From a checkpoint of a small image embedding model: muon at rate 0.016.
Rows from block 3 of a small image embedding model, named by matrix and row number. Rows with one number within an expert belong to one neuron, the router's apart. Each number is 500 + 25 x the weight over its row's rms, rounded and kept within 0 to 999. All counts start at 0. Numbers have three digits each. After the name is the row's rms in percent of the matrix's.
Before each expert's rows are labels from the 100 images, of 14976, where the router gives the expert most weight on average: "responds to" is what is common among them. Only what is clearly more common there than usual is listed. The data: stained colorectal tissue patches (NCT-CRC-HE-100K).
# router: router (model.blocks.3.mlp.router.weight, 16x256, trained with AdamW), inputs 0-85
# up: expert up (model.blocks.3.mlp.up, 16x256x256), inputs 0-85
# down: expert down (model.blocks.3.mlp.down, 16x256x256, transposed), outputs 0-85

# expert 5
responds to: tissue: smooth muscle; tissue: debris
router.5 109:516489471498517495529479476482515514488527520465492503470509513522485450472496519540526438464441552503456474538487535497501520498465458507485520502505516506504488469507533475502506504472491462456521493530492511505470501498474483491499534478509472507478498519
up.0 105:490497552557530491467548498534580486491488528455477513486510429491524493485537525475528503482508526529481493521463523537543539514509494507536498494473518549489490501470491475482469512498496503501524500497515526524487509492488510490492493491523510467505458516
down.0 107:499524472446526512482525527490462488477488500529512466509472538459466487499498463532477484508478436509535516482474486465558501516494494490503478457511494510457533507465501543485564484502494488543462484485491531511495539526517535516534542499514509506524533489
up.1 097:477463531496516489511531485487513524509489576499509488488523473536462492526536489474507487469460509458510506502498503498500528486503526535517518460471467501485479494480504476510459482484440479508489513472478488477507466492498486506500489486534483554438506499
down.1 095:495503458504536530496497548495460492509511489475523521549507508474525469504489529502509481485543481508486509481500499484496473513492504509476566504524531501425509548484485480519510470546496563513504482488473503505522521503517505527474509486488496520472512480
up.2 099:498490504526479501467498470492494457483513508507506539524483526499492459509527474459498501472489536493472570492458448523537513516516495440480500495467477500499506524565477460556541514518557492503499507488480511525497494512489506441519501499490498473512529474
down.2 092:497490501449462500559470488512501502467521472520513483529506523461483524458459473492545540514466505492505480520536472483476518450544503499521505483535521524520500493448528455534504507517475505499516497451497491503460489521483475478502504469446513498552506489

# expert 12
responds to: tissue: debris
router.12 108:451460521527495532488459497516513539515489529475446492484520537463547517518516520532471484560480502480492469486531486495495552466485519505506511472473483529528472512513503495496526510513533509527553450492527471519537516462504513521528483473484479553523473512
up.0 112:528477507484527546539489516527468457546531490560510451478499488516523521538440545512541482483494501483517499489519509527495532492539466523503474523484474439504515485500500523471501468528474508491491474516494490533504526481502488500455498479481527516504492458
down.0 108:496494498498497491475508550514492480505471481471528484483489513466495477484515504527474495515501472506521475506510490505510498540518534503458508512518506524467473449482502515582524534496539495508497528496518504491488494496516417480513516540482473526500497475
up.1 083:471488521477489486456512463530547513509513528531504509480523495516474527511588517481507476427534508453492485527498497472512510451470504497507494470502481491477512492501529496533501504523534497483499505451445461477523484450498474488483523463520505494498538531
down.1 080:546524478469533519538490512496494450503476471483509471511506497498484486477500520533489500471482517518489502455534485490485515477473521475471491573541462502521476456457478490491517523509509502474435495464526507526501530538490530504502494518499494543496488508
up.2 081:480491475511443455550517518492487490514516490544487534486502544488540495502468481445501509484516472510510523517584537515553488497549516470523524477543521509500503484496530512502485501517508511519465497464500480484501531479487485494494523489541476536490496471
down.2 080:528482522485514532491478480496473538474488515529499483511458521463455490525501485478510458515481515526565538520448524540455536488469483513457510502493491505498496474529556510519464487508518486494550530521499490481505498487487458474511478481489484530469530517

# expert 10
responds to: tissue: smooth muscle
router.10 115:447569493506485481522489501483480478487472519464503499497499534475534506502518548497481473457484492535496497517532472484480540495454488551472489504494571498572534532503549502473483549471500522487467528511508500517483539513503472521519520479512469509483515498
up.0 108:488442511548535495492524471499472464468503552554494529499480485495480550517515508465499502484527442515522495519503531458499485502544512457452471458514493503483494496466509490506529479484470487530465473472500471495519469531520549509516514492525526504517528537
down.0 107:472506502516474500458501514486519523517501484501484498441502501496495481515519520488473509495521491503535511534568493513526581534467484511509494469522535487510510471494462489507501479485549533508512519465497535517467458511540491517479456533543473509461509450
up.1 100:457498504483479498487466512495482542498462541527524524458504536511502521508534562521498523509506509526494517556508531539508470529462501501500485485534468484544532550482519521491480494465496519510471497518529533534481478443440473465551490554518491470520495522
down.1 103:479481509494515463485536502495502500531447510516503475513495476575518502540485479474516518479527501516485485471488539556508517472483493511438510530513515509541523486523513501536492463503504502480524435493506514486480483502539491523511484507524498490528506458
up.2 116:516499505467508520536518472476508524484541525470487473538506499523472479501481468518478518485467484546513548473463457474538463494456571538527526500551542522481503494468496541498458524474498450521536499497516510469467467512512491517481509471532477506482480523
down.2 105:496454583501475555525513570494483490485492521501484468517514517464509528492519476457519496481507503484518502523498528460519522453494496500475511533507466471437488572516494527549535521497543470499525452476512484475506419493477530465506475497487513536531475496

# expert 14
responds to: tissue: mucus
router.14 098:460513474545537473474511473525533494485492500487481535462512495513498526519444477473496522511484485485499485495477482508566527511493544472489503508506516521508479505511509527483526500531522513503485488485544558499498498524537509472501546518526509489498486472
up.0 104:476466470517565500501481495459524519510508510485450508526481506507493469510508489484490507474489539512510553486511541520511497505506528460520526513532486492484479522500527493463477508509510539579523498506456486496522487506486466502465488495493534463489506488
down.0 097:538488478525499495495510527499511482544528457528486481469530487479481477543467509496474484514478471479502479475518486475517503508518485480488500485435475487493509478445450529518523483488511523510502494524507528484513475535498548534516498495540477518481519523
up.1 078:481517528520487571523477489540428491478468474516476493431512558534524492537498528498529450508506515540468534487502475526528490550492500516502473513497494511507516479496511529506514517466460512494485505489431500512482496524518495502532484493548495515526486501
down.1 082:474552496538489497458526511470517500495469517498544518483496478531466502468483492485537516509509516475504493493545474535493482508501489512476506517533493488488566496484498498511517440516482498506477535451485501500473543493494492521528512486448488547552564481
up.2 100:530491496524506472474507489529474514458546497525503525520520521534518490458499439503508463534490491525519498510475550486541468502467446481516487480512510522485515519518593497487510492572452496457476546500504495506514484455504484476471486503524538470501485490
down.2 095:527489520491538503469516510475472504520513482481514543540513479484509497495461503536532517474504494467471522500487546484488519485530499549525486508480509501488478518524463496493509493527521499492509510488503500476468506503542489489508523500507541498521499510