Weights of a small image embedding model.
Data: trained on stained colorectal tissue patches (NCT-CRC-HE-100K), 22605 training examples, 55.5 epochs.
Rows from block 9 of a small image embedding model, named by matrix and row number. Rows with one number within an expert belong to one neuron, the router's apart. Each number is 500 + 50 x the weight over its row's rms, rounded and kept within 0 to 999. All counts start at 0. Numbers have three digits each.
After each expert's rows are labels from the 100 images, of 14976, where the router gives the expert most weight on average: "patch colour" is the nearest of a few named colours to the mean colour under the peak. Only what is clearly more common there than usual is listed. The data: stained colorectal tissue patches (NCT-CRC-HE-100K).
# router: router (model.blocks.9.mlp.router.weight, 16x256, trained with AdamW), inputs 0-127
# up: expert up (model.blocks.9.mlp.up, 16x256x256), inputs 0-127
# down: expert down (model.blocks.9.mlp.down, 16x256x256, transposed), outputs 0-127

# expert 1
router.1:472384502393470528427462559444513454572545530474521542447449505507546469440476470438545467495521459503528484443531494487477544402555475545506485457434553578504462522460533454459549527510579474372543483593471464522423445506483474438416500526482563453503428532465611433516560480509527551423412496500461528470550536517359438572521411427494480469546489498498511482567520558550483458485500
up.1:491448516580591541588522517586498518536493500528491488514531549489514462403463469502483414563459487478532527535532515433557484597493450393560529448508489543521494484597515375465517492581467495546548514502566565532475479515463452543562508498481485529488519567468450455588500515470497451576556607522470574425467567520428539496491410478586565521538508421502569449457467436436428563512474
down.1:549530500572509504542380501430546563505483485519464524517455487545480449561465550537469557499554550573520506546480548489474539448527511506462475440512538516513473480503514547509585595546502493480507523523468664456569573493554520481470446404454509531473589409589468553451498468510448466520437558559469589429419495529490477505540520498441411483497579587415452513506528374502540533441455
up.2:458468513530511480482510399521437577469538504479537562481538579468585524514474552481493509524502479490489557569411477450455393437443540411508614488527574581515568469506460606457588475518456481468558420502478523482537436508540553551533523452472540490519549464535484510450553512471461437501507580466467548487452525489548537443494521542536454561595460508508552545501509515385475531490484
down.2:531558500449497520478495530554510533471536465457516467439465467573504519546466544428496448463468569624434465553480513485522493452576457523532495470580504485528471535541515478435460534478600442439439494401497471538464568478514418450420534410559401482554325474537583446542536538483555451514478549552481528427459414515487563510435468519473412408550472458485513495575475566446550494437521
up.3:417522468551385386428524495411469546381482490446473431450494449535611551575538463516491501498564506489506530540492487416537463478590494477454531532538522538514595445551447550557536457386547530487489452450503410535597497475427544547486510519512497539448501541547519510498468412430503474566498529528522481470543482516515437409477462443521513516599456548551534511556436552523402545530470
down.3:490474482417487539547369484487500513528463558427512399562460494527475486491565604489537516475513497510516544381562458525503539515504517487595589581520323557451570505545421544462434460524404365538494513528526554489446581443462481394555523466468550425466599472507559471463536518495470509505532392604465371508490605575526481529463451501512555504542505516535467468552475527508505480541445
up.4:489594476470476464515450400449553511502570510436593521533576497384534582558517453599404546437519540543445472595532497553512478486563507614430451514540384605590486569562495473535481476509516473528497519563476453477549527453465522565490488559490530471471394491383554484515457514510451533546496390561452390482401457576449527511446547470491467489581449568515569441459446585547440498503477
down.4:624474484426474481518478573405540572517460479560467409494430432475584525414553526496432469536507540531423528505423515565483514456526445472280503517432541485533468453485512482464523493452448546493492465417481455406505467517479472560480573489548440468485441461516508455489521581444570372526488500454533540481584518518524456517510565531427506517550521482522425453490513517520493507524555
up.5:468463534487490518502376508500493457498515518441447556458555585580437512445495496483493494449434464524554552499399376488474484486511465436435431504519530471570510526427524469479486447444471567398416495479456451545538502494510440461497610638479528509514380466545449534413510550521556450519471556607547411478538578505535516477487571457476444575459560501459527527556382498536427414450524
down.5:470563549508486544469504513555498462531550525481461427548493509536502563509406445433479451523460438498522513466600451553507456535458516515497555640530555598470571557554520453424520499544491476444609489519534456620488548581522561486456554435515525511553482523437556568571542518473479535477480500422571576464478506557520448459562512599468615543502495536616436405536527562493454484493472
patch colour: pink

# expert 10
router.10:507497506481501482510522452467543513391489441436495533581536488387472478495447462440404573468504395418453530477455509479476490555471434506440510504562375482544542435529441538483497546539514514496462547464400430574530581494510514503516535623537492474504533579599598479479545474512508438441481361487524484474549590409544538558566436524456584462501474562494458487579524522557449481500499
up.1:488536511539504519483556416542409557602340546537491496436512507507432532534514497565541511524524550655503509492518504589498505383498520503405594358566491495617557487490485546502476347540466454513537517526487440421447514418496529508440461529477466519612568508532519508566503446452413480574495489517501485484495477553499582518548549469544540506566454513527486457475468545543472506519436
down.1:600444507566525462465489505508546481421561493517478530602519522393377502529357513533497539420513512538490539457526461448494560578425525457561487550435556489379470523506553504493376508533566525577457512550392509544573486465559550490488503568562458493577444510538489504516537531506525521539539506466479498558508525448485495363408576481556442441499517480465557450435519544516426508499426
up.2:469562563607428507468575514477522512469522409448479565511427465583537451530518528567501495503508585519447497533503540454588456490462535524527553492536375410563509455615581577541494553501392477509509531558468473404520459415521486516520547500501548548488503522542549513507468559368471591556476470512530513419523526487536520482444474459473461484462536588524438445523517505484511568594490
down.2:455523501450521506513504564564532486526390553492497465468442511520515551488481492483494434479551517481505470487463553500533567491452518535425458524495500513436462569522469541408520484449493472420527434487527561493482574562571449650501536529518549467493521453419489464432482491517557501424436502537476428395482425603555516556437474530517542464494469513436526509458429409507504539532480
up.3:490544423496407487420514451590504557483483544489479520559505455553517494653423521495538548517460544511455565526502468473551449504462478510457521585532456528547562487490509517526462419495530440523568527492511389467484485439531535548525554560543526395482500505455460484523572546452512531560513515508422477594473442433436393461504445419549452541497599541431412541478469561463367459615467
down.3:426503505544434527540458489487448594478519506527514461432497441560498455595534488519540419409501565514472496485471498532491469491459420501433455506491491531443539500505440613579438504435538531525392614558404517477479473498463599504469530496581608507506491547550433516487539581528470415527506603539458459458574564477573452483482497565548521459511505513468409413511614602577482513477463
up.4:447515508536494477476475450537562475545445547549506462490496522555442505528556540605464519404462486605510572501538490427620477464396431501533456537505563507428519498426497495455468526500555469491429442467472481585523518539492496397467589491533498478543474449490534393545496503617492526549454472542498577489563442451477408509554444532474545499524489448384522549558451527443490462402575
down.4:565525435501566442574536545596440532528486387421427539435530560492490510483462505539520430548493547568472559476449556477482547498459549452481407466455506498502525589499611532400446466601456474583477509572558572513520454522455434476501506554528588449510545426596449547661507566487453584566516490556566491512473394481537489444450564474534492487426532547505486650557484470459501505489546
up.5:426502540452456456474547488514563477565475375485473480496439511528510504511614524580463473379524537531515497510564490528468613487533437448561579450475474506464520531497398450486542457462595409514526596454564548540531523445532478552531405542483474421472450539426512529598497556573486588485462559500503504497456573551507477534428466532593562465533459514546533394509530453465502486476446
down.5:412588454557482487488583492438475494527495481461495552564488500520474487522464500506477539459493439519592499542484532524468473423510523494535419350507544537594548469610524538477520462448492460476510493417489531542452386498529405406534517505511549549519480473509546515530525479466508489478500501513561475388492444519414468473497525568538439475529532494436474528438436538550525505473471
patch colour: grey

# expert 6
router.6:525482465485499400506580512569582491459559480462502499466566557523521464499438536534427480496506541468545526546474538549523448418523485464544459470469503449348633399424565514537481577544482439473531486530482434471436462523497451437547521535572534552543444561560538421535557591435453573524492468539515454496447478505551560463447550375455580563539501455491554482491491615465457491530567
up.1:518453478443471495517480559518530586500499578438587481520545513533494557545465485452545513553409461513459383442441557466538463502471526595485546528468509387424558424522487482484465570455500550500603575467406492465527517549410489467502523437583567560466505477529427554483534470431457432540377539435465520396436476372610477488605436468545464393459528430536561567504558499402497520470489
down.1:554474455358522497510486487563404549525517465566455504437465504531571471446575459401523598481552495479568506485512436479557492502418480495475460537520525446428460420518489485546461479456563446526447525507514586443400412428535544505538452598509400426519498554556508524446459431441490561515528485519453507512544348531487462455463512465483498419582470462527314395462499465619567513576398
up.2:511469529538537489609432523470489436535388520410519414438586465534485519452514455448499389470553532490525553491546466439487474477671405489480548513476501483448474530511493608518489582514589520483474531517601380448491458461465478560459534451491483465570460506460458620400497466469473553519542454526570515452473483459503403508569463451525486502514512501470458474554490471407464488510480
down.2:401561453597413476398506529552549429504536556402519498545558486469481498462498514443477494453503520491487488500582503517514538584449518488511471537511446544479456499523447421581451448500510637515542562547527475580443508472477498445538504501502604577513458562585552553489433471494621575473521463488525579456571521459495497452527469554556443513479488607596438574415411480531437512479513
up.3:468469532403521498487483592545476487568498631487585523434431505486501483572537547557506482616546500526539526553577397528425617493530515488512449485457532473555483538463482567566529567439491482510520570528526572484495446522486531591553419518523550576581497538481449589459554410597464594495437486649511519472548446510542581476519479469473474542545469470616455538528550425465568498521507
down.3:555504506441517603507583488464450513534509441596483511542454520542446522458570594484484502514513494579426489532531539503611460494545534510534491492519492500446492475506487478536468458488537531442393421467504464574508478479481616522536524486473529532473518424519505516605446417555532566501640562503525610524508489472561501469545436452510534499541481442496468521480496564517538491530501
up.4:559495512468351484536481535494467532601409527470558583585504555535490536437573499418466522438531480472554593501494546462425608378582491459542545452399453472503494426544457509543474432529495537496375464431463536422470526540390563518453535444509555451513520476514472418495522482547542378488548565538453510516539435522412482548607509469415531437522615497491503534422502391515509465457545
down.4:421519543523549537562411480451498430570470550508517637607407517491543481479585490504460479494485460447498489562522500525492478410425481504574515487551469474528530534578489539439479521495575537484420448496502455497557503478496464549530516484480481364521552517582585538473506444481611457526472520493411530522466567468526569430505420480549465493543491507535473491459459488562440509432628
up.5:395452514512453546522516521559470463496503556427504513539488491491491511603497473528495601454494532533534496520429449483495436468521469484557602517539645424499481534508538524477582475479525393534530506462485533478501558494516478639515479482431449507514402485452455391545543453521577479528484532563483498530492475515558548483524559465556622565528389518508458460526446416634535512481505
down.5:462539523514560509544514416534498539521454544468489449561514504468460501489497436516548509464532566551484484499546480508541558434489458476544522554456517489510491514484587574540382580483500463443566519451411595461494538459431524500515453393520529441426515622536531401556540495486397491513418335590431458565493380523558529577510529581493460549537494481457454430418468403398462465563442
patch colour: pink

# expert 3
router.3:542514505537548446533577516534492567517503523517557443425506531432502615493517553536472495549420377470406446491530537449475484487489443623565468559495516450508437577511556472526560512592429512558392476450505542400537417463432453594453503464521466576566460503641535531432549442469521467506518550472496474506367533488569430558437536531473566516424436511558447511526525462443563487394506
up.1:482493471506515517573461510501490455491593507479480547436536484494429538524470493508562554518529463528464499546517554499565421576456505402439485501523346493527522423508475606494600502522552483548531552543465474552525548480453534531441517531552671530470554495472528484551554484568409573534539463514510529515504496536559495459434516558492544581517457537492505513414436419441487638420441
down.1:446476544524573475391534477516485481396530502471446544537512430458519483516512486508554531397472492522421531579522519531409491494357484439518499565524500588483510500487477584458506481550518439484499453544552538524474581511490586522493471472501408435464497517468513589439482508550599443521555474495473508450474525416550470585496497420447517535469465467609514490477551472400496514527556
up.2:453475411563538578564560459588392514489578543499441554500468438491499494476480539525517543550565499550531532427489435424444450490485482498506450503556501467525516473560568465498434366433536421476475510492562628579477571471499449494500441522465502479434507387453491517469473434436448494471441508474520449474528479551545564416409478488535493491409506365459417557477583507437463411498461
down.2:548480550522531502527558502518459507476499490475449564520570578460477485590443609576438510526494550485539549617553536457435577428497447494474519534535516495505572532460442551471586505446574534542610404472547468580509481492520450544560490491473503505437491500550460444435509467418516437562569471448433498573540539455381454528484597451479558435536438458551517464504513415475455457542442
up.3:560473494480486452543561567382503508452495440497455498536449604502495468525519423484389490520521585385523558551510541468537609571618546553565529421511500478606478482500469589482505488512495554475575465399600452519539592464473517465491516484416461461500509393461465434583509496635503561484499530519390460427456435557497528465541482514472471490523399460504508467597560502497449547547521
down.3:447526515470566497545501472525506540461422545554511490492434449522439482550523492541495560480494449488587493533515488521591561510447502489519477468394609546456515542521502526488541554467504492510491562486500658486485527448460536630434598500557543522572597529535519517553469466425471529493408512512537514455509467482513481495495459618507456492576473509539498512444502527555375452457533
up.4:446501491463506522520483586490481491578424489519494511479443511391527458546645463443492450442445524471520491441580581511513460502473354535544397602463473520483481584577482493574421533543528427551430525534563484579465530549429476537450428490474538490521478490515683522489600484516547474607494511517500441467472442493462500499565574522507500604512503524486462508500412430460540521526457
down.4:381524471533468489559631477607475432532490497544509497462461556429481505498516525624512528565494515528459545513496464446539542591519537475557473469456469512477474500496525450455479557454494443436359464573558515427526568460471582542467534480412467575474477608471473496573532522483557597534526519420460448476379504508447507532477580480497478452445564513497366460495471439538459521502477
up.5:463456437486504527480616483566442483422552566538526481566569556486428546569450596559462492529426498529532584496456454572481635527408569606557521456527566500530573544465433622463491572499470422535470443509531562581549509476429411527464462576471441549597494449435513552539553482485424509539496515518512439527465467396534518551562462494477498540427467439521598523597405586477586478516592
down.5:524521494474516549466492523485546451427467478523508539508492468515497489417549520513493478437480472433518517538506523546591449447559524510484583489578469472460509537477509533488565506544615490462482500586534558539518585445496476485512602475563448493453472356573596488535467426446420381576538418493454539547560465454584525603575488569465400525522618526529480449507482519463545514459537
patch colour: pink

# expert 5
router.5:544560437472540407521521545508418528468433492428541537595541569488506430581456419513492495434533459519472472535503554446477481436536437468429464436488545472445548464503515502450558513501515481505507537453514499497552530645504506478519471424472480538461443541539379492455403543526500522480444483418470531565505467564564531469556500504515502484566486559551483555511477436519457424485462
up.1:590522542536478489419482479435532483523483496557506539538554520616535527526469489512414477464464586514481523418427419436542538537518591487484516498537503527563527424509563604481445452466523529497574473467485486645494491581502484482443457500565466509456451622493394544559488560430550481513518497581525555439420401552449472520544560508475486495464545416405408470531526440444551529537492
down.1:530497527419568538465535504513476539490538474586493540421528519422542487398580580537479506556542488446474505460545511494531497464482423520589509510537476445486475519547578501475487492486511578459517486456490536442456499549419441474457438511521452472619476428572590506544528498480532484517444410562540545593467511489445499505420543557464488442415490422419469458640472460504473496470395
up.2:445573380483501485526527520540529490477549492493592529505547535531495533520486555541496518479455552457542548535428579515487500561549515545429518617464503513518452506536499482535568463563545444482508480522548408487412578624473552490402533557459454509467527512503481570496420510446459532549514461445477546493408581598530484515606538533510547547487509508498495584478436598426459485489402
down.2:528519483456477494485501550486531425529473458565473454515433479488508463376536518437537452483502465441514483385424534488495498364533476474501431493572460487574464531476489507556514525491525395507502513429487437497529421490458505390496544492486466430531436394536583474504469398544466496464581544537461434548498442528562556485542445524586532503493445423582461567591555499462472516385482
up.3:454454590552587400449422426539582501523406539481523535539550520477574529616527467454602582496459552563580479471571425536521444527490439507418426473510438504556467512620531503503452557500512485529607502462487418547529501409535554496560458450442503530572544500424479399558541517401498508531554496537500523486475498465437464582500477571492483536513509538525437377476582482521544510587454
down.3:528479466452510564454473558421536427528542452444455475577551504463514508487478509561453510592524448517509508429442546540408599460499474568568514470377478505479443562554452487548399458465510600565553485517357444515438573556406465545529403495504448546470473508566529561525492539525447440452557539522520514524416553536487568430424464574549549485403474544538448488607498428463467518534540
up.4:587286499505529523506506462579570425575485539458494439434509555568470438526507433415555567493492553447505539507492500493585455449427528462551503468438565540452386418413508459438456397483495461469505452558521503544528517571525472494440493440430476415620464519506450527505512504489604545435504553534529540530492433479546573519528510494510532503503540458538508503543525459585584454467464
down.4:518439503487589425533484501447561498492527594498474504564431518520543481415522565552508511450472458525510553559531545531541472497508487453569515428441510567534531576575526557612475584464601506470505539489388500523540571432509451541509567535535374476503439514484544501560493560516511525439558419452515528552478578523477468544447569481518479559527505518528474499538395545417534496420640
up.5:518512529511477490517503471454478512466503528515558539545457538476492514434590566494483536556500480551490504629619599505530559539470516514404481528575541566440479518470478466531425410484528487505498505426462442484488505431500612379438557626514580514533571500412493545554439501596463468494550514460390516521496380456435519535540491467451447494476501490545551605614519473493564405519547
down.5:521495481644680505460420464437575531460666370456470472492481574450407473495439503514494429503487548425542489531406502484526562495475470466605530457496495517558540498498581453490580496507505513543560477456524594462469530520452484495559450531561547501495608541483563435424494531551509506484526521471405439496499504513534526575395471485495569506507574531571467492604491544425587492465504
patch colour: grey

# expert 12
router.12:426527474617475563468499505572588458465546497532471527484523477514529561559590467523496525447475467480588465474521528497480393424517483423508509486399541504518450501516483404437463493498527437440462424549513512488437458501391465477558446538545545524529501476443501481570533506540506549397488627479419613413597496510504427492434539495487428464541524463467478547428462540513475494560457
up.0:484583491452553470505528466526454439477473546516588459561395493495463494494505429424511492559429596483504450562536489468538464537509561464461516519463536529476509574458454584509484491498529495502465535515555540488491473528505560394423384544462508475455560571602476539427470475497435523482463610506344461424580419499569538412567496496531582585505562510478515476504461555539532531533522
down.0:573498515517530470480512544417473490563433513442480529558496502581443431597558490449479379477524514446536456533444433492641477508594497449473501486463492482533453492509489472536454465485547469400521463462467518488497411473582582372489485474447479487428485563595497445510503461463567479445508582452469496411487357547530512509431467528540511441484431573512529458507500504574444509477568
up.1:477506494479475479432560486594483460497535464455488434538504466499560501552526361539511484489361519484526487519488510472451455549498607447466500540483486492480433522440533479534493575494519528616531432472539463398486440500604470545512419410610460489505464411550468565395643463515564473497517416417504502508438410478496522546496524431499470440398470491452539473526485482518402448420527
down.1:493479484496584574499530598442562435405518459504525454481471537507388494451469462454501480462465500549506490497511515517468468589509456502564527539635584452523465490489538490501558458635451535491464583424493521565551480544487462463485484452526519512516528446433484623520580421451511548467526449499479563553545517491481450497533501507491545530444506542549530513478483541480545571492620
up.2:629471469457474463517528470444465453512443437455427493577503467538591596526475509587504425522522593483532468475519538385544523520455467474541483488489572514554543520468490497466515571544455468533581469449477466473562556492529482486532545406513425535532481535480402580458538545530473428494504479469381497530559571442549575566491417551517530501463463477470534496502470458478574476459440
down.2:579448499374514394519420502490532543492484558513489550528454495511480520546584619515480482351549382433540524513557560548514457497542498483580573392496542605474486517549522561519463517420525558515485555587530479546433400503512545494485577508441486552483471536525529471554499558484409471461511496477497533420533542466505485445623506547534523566458423480485503456488511469605391523524558
up.3:429603476529524471451627570460397518524467533520429487462493600551562531448493462518542417547427401450579546480524435484450586423506490402502547504462470461453516495461538410528484553496495609509514550504374455569447553515522463466567451462464512486536438480536451528608445445522446483498469527431541546479477496574477426505518518529489565577464496561459424555463433510520492560491517
down.3:435583498477575538442469454488418463598572498442516398418551461441428514471450427522550442477527541624371465449456401543517501476482537480487533478549460547434482496481405433509529516528522523490529522531494430390561533521454448574491492463588503503503482537517501440502501391417445495469479473509486461520524523497391480535559465558531513454533561461453545445474541444540487518398494
up.4:501481571586500511495520522519493491450555474472502533481516558470496460444427400491487483541529526482359490458519465573474459466536419526507476520473472493387377505498467406455415529374564493506476435431455523508477604548523572456506458526462510448569564499519468564473590495531521617512522529526489594492492507453524511533553446522530531404470422429454505502434537460583430495533489
down.4:546520481565519407458448579513433539523491461499524565521484522537552394413563499481444595460578437466422547481457512473548548470474437555441485467485575493615618512489477413581521479468549472554460566547466547447514521537440396483594532460540478490501498544514477468380423544477482508507398557530417469514488450516496446493521488405467489453555516413523429475538496609478605463503460
patch colour: white

# expert 0
router.0:500545380517453479477446473458562503566523523460358546471549578501443444528583521590434512490399383408498400515514434452525544525492533501462451458476446574508527442563533498477543459463507512477478458516520492508627459429464505504512474557493481533556538458546488478514491458547568549598517489526569531482469498543459523545533516487516516514543542420521508588580459484470448444547548
up.1:493567464448503501474518454577635485445462446521519442547494481517503516454535409544484533569534486612502516472520468432510580529503522543560617445452479461447511520460569447423511433547480538532542464534466461480479456509572452496449471455563507499487526446542520468447468518559516487489401490519498431538542468418478384556613481471474496459568471440463562462536603507441550558521563
down.1:459502474515541342505533551502485539486320528441466521532459516460499482528509535532525467491484566493493495569452451490519531469557514473484491533526533508583443492467393429565497515520455446577463538566544482497510535506491525499552456414520583436504479511491422420522460545490469546472512439516475545480404570507561530484523536534522542546480500450497494599408466414488486498460479
up.2:376479460577441486545494484468491491531462521610493563488505499493484551505484443560472512469543576544505484423548493467475493575438417398443448459489467511547485465489501460539452555469449456519481523529541552651501524480469367512474544478535455480492616512470532427509482425482506562534485411461522530504544453510539545426501490456458483529443504526449511548526514577506423555562501
down.2:461547443576557564540538484517447481516484478479476528488532463580497532531498542542526574627462484518377496487434479404466537547564565539537513493485420584534484450537541508508483479444496591556559513470475520484515519550539573591518502479500512529453451510508470666566516471515500578459482556484542564531562476450385511523577409524480531439547417506491431567459439519407498554534485
up.3:439505505524481550481553430472568519443487421483513504484516481583546487515493474554384474530430481419425470462429501397529526553518433541509469588523446516490490504511431509527536480448592414537574372469508504473489521501569401522575541573563503541504451533569429408455450447539586588497510523423533520446435546554487541553490602506531514522542448503551542453440438535438485468553469
down.3:559508513496491489490560499583540548471419429531470497530541489510512545519428508551519463556487555498579530491558544541520576486514559499419474443520612622585487564489577495486495492468482397549492452520533476441498516575597540542588457507454673570475527479463534460574508520491495501429448474468574551498603563646616568555478579504468544534468448587453549429530516516572464473578468
up.4:540486402591518541411497564537501488473535556504404487477547505527493427428506579584401504497487438396517577502498552516616427611499452580490468567449494431452483478403523557538493529484471415598443413513499522492537518532536505528530451594491527532494525524504472522425523500516536534473453479495600444468376544495510482498601507542555536446463452456452459501400438552538572460562508
down.4:555505435503361412498470495421464470470447475582486616460572406591543510544377452582559522447482493567482460465594464484502553407497542486537511482523567523503527528503533562505540496506528529497571546547399456450501453507482411436491412467435435519494533481503474356475501417490479511536474413541565454455480436466467478463496509459536561416520484439522581505530487516416523481524562
up.5:504521562438587473476525507506543565561469483508547640537475494395498447540478520487538425553551547564550511543509401492488583516505480562543470490502463481520582538525432612518448501449551539488489519523511439452445521572452431558508583483501596507555422512557431477477544517517531496541466523545555509455470477592437542591458465538418474520463470545487523462535539514455469581609508
down.5:462415516557515545543507499460424506487431578439550397483541400407499525428421525517464491392509521511460508473501508521522521552555499474466571401451531471509512485496479507526603487505513551524445515496513503518556552460408507476531537487521470487446567509506614602428486466489523541486553455390483576502427457425427499445395397522530455526500458521448481504472496533556471472517441
patch colour: brown

# expert 4
router.4:470554462439434525506536512536468457454594520496508543491576469549564459527469419433527492545515416555426598482455544534536538472406567439518467440427613495531398490528588367523530502497421493540517470392550408441538511536487559601512480461486490545524599609575519403452462544569466519486517497537552503541518514462485488437434510478471544422558534517564501456565458451527503466506451
up.1:567483551473514553424565479534527476472576503473493530509448463441543531534470485498515525536441587496529473544435497544614462455448541451542463475525600564493469566467512442474589536477532525509499456491527545509526537473471545591440460498595455542444545551369479574451556487526601437480448554508500442457470482533452559639498485455543467529457423509522438511492487471423550476526497
down.1:422556533556506585568597493494465570536466393512528479506503469556593448491489413472576487450496515476488516665543495568498443533474571507478504501431492518520542534504504495552506442516550474475496473485485435437571505490550588450556583521522492546499572556483548455533510629445474543526469418436465421485421531533466548480540488528448509492519540465602512491520512464504534530432493
up.2:488610483494478465549470525534631568500494464497507522447452605479522558453478504486491403519450561441479510492513571482480414530518439496478546441591575521536459529462456459513475556529523479546507482537530414600477516611530439501407512518486489483493517552472436530462559479535510509524385502364470507479591635417386487494565527476550375479518418545448573474449525527493472486473506
down.2:574416604535551452502467514468450615517510535406513465520547529423485478528388531610531434520536459511505463596403534510506502538540552465387480490389505542446502552529471511534428518516430434515424484552502546623540487471515459548579511575565466364461545523508501455474530474521450494535482472547436513430529495503471537480485534468462571502517520519524547463479548454476513506411511
up.3:534425474521548503453547516486573465569474545487522469564484479462459458388506573628553496511566546464569552479601527446484440538510516586554547571494490551494492606462503442495509544542522580484533498427571484497432521498502453478490515490513465549590520454545618476487550496456537543479446535494550545442355412554524527427534471533443402466579473562483552481564526483500491546584450
down.3:525543530458474462564423545514572520528411487496525498476408493543402521578490487514486498517433457467474485626513510538532589534496512432489432503541491603604523479456597471611482510546471548455486456533492504553493489464495450568519500429447565518445459426475527567430469483513508326514476497487484483518415461485422514464520414490491580515505474440506493518390493564478514503402504
up.4:517529525544573496605500485563457511477580517561464494539506459477539567506502507479534493440461547511484540538516518496499452467517511461490527578456537546490500524567514471421520425571482495496454521514564520531441568495411595496443514507542552516560471508503460513472520511560451527492504559490526544437382430485587458509577451524525461445481504479465615557518501512553394462429493
down.4:594510545487426425439556505511490507358471489443475553578522532510557519543411505440461497576469573495575502497490409473528558552482439489482576575477473476539462504565519555472477566527460573526500536614427456499527570506625475519455521590493383426480486496508571311479540546461532448537517522474496454524548528544515468487473458556535460524550465531501435474489553487450519495549458
up.5:517428537460484474435494417477521438463493501418454370478477485485461453518495467465511534486406430532500472412480523518404528569464476558548471500510491507533504494537365570443544407600515451416405515546460475493503476454502512446514494486483484538516492566472557430507569539598586505516407463509563509575588489516502589471548507448514424492496594472455488460497497493432521527520527
down.5:620461497478492508503460488437550421514568450529494417443497494514419445462506512553454458482536502607601455484447545469528502635484455521474446452529558555499481491442516626425474534468468534495513578563545549455472487438476521448459514472472419503442502501529456551501445580475533509505580491474461559409599562528428479616468483575549494500477429411533506420504560512495375461527495
patch colour: red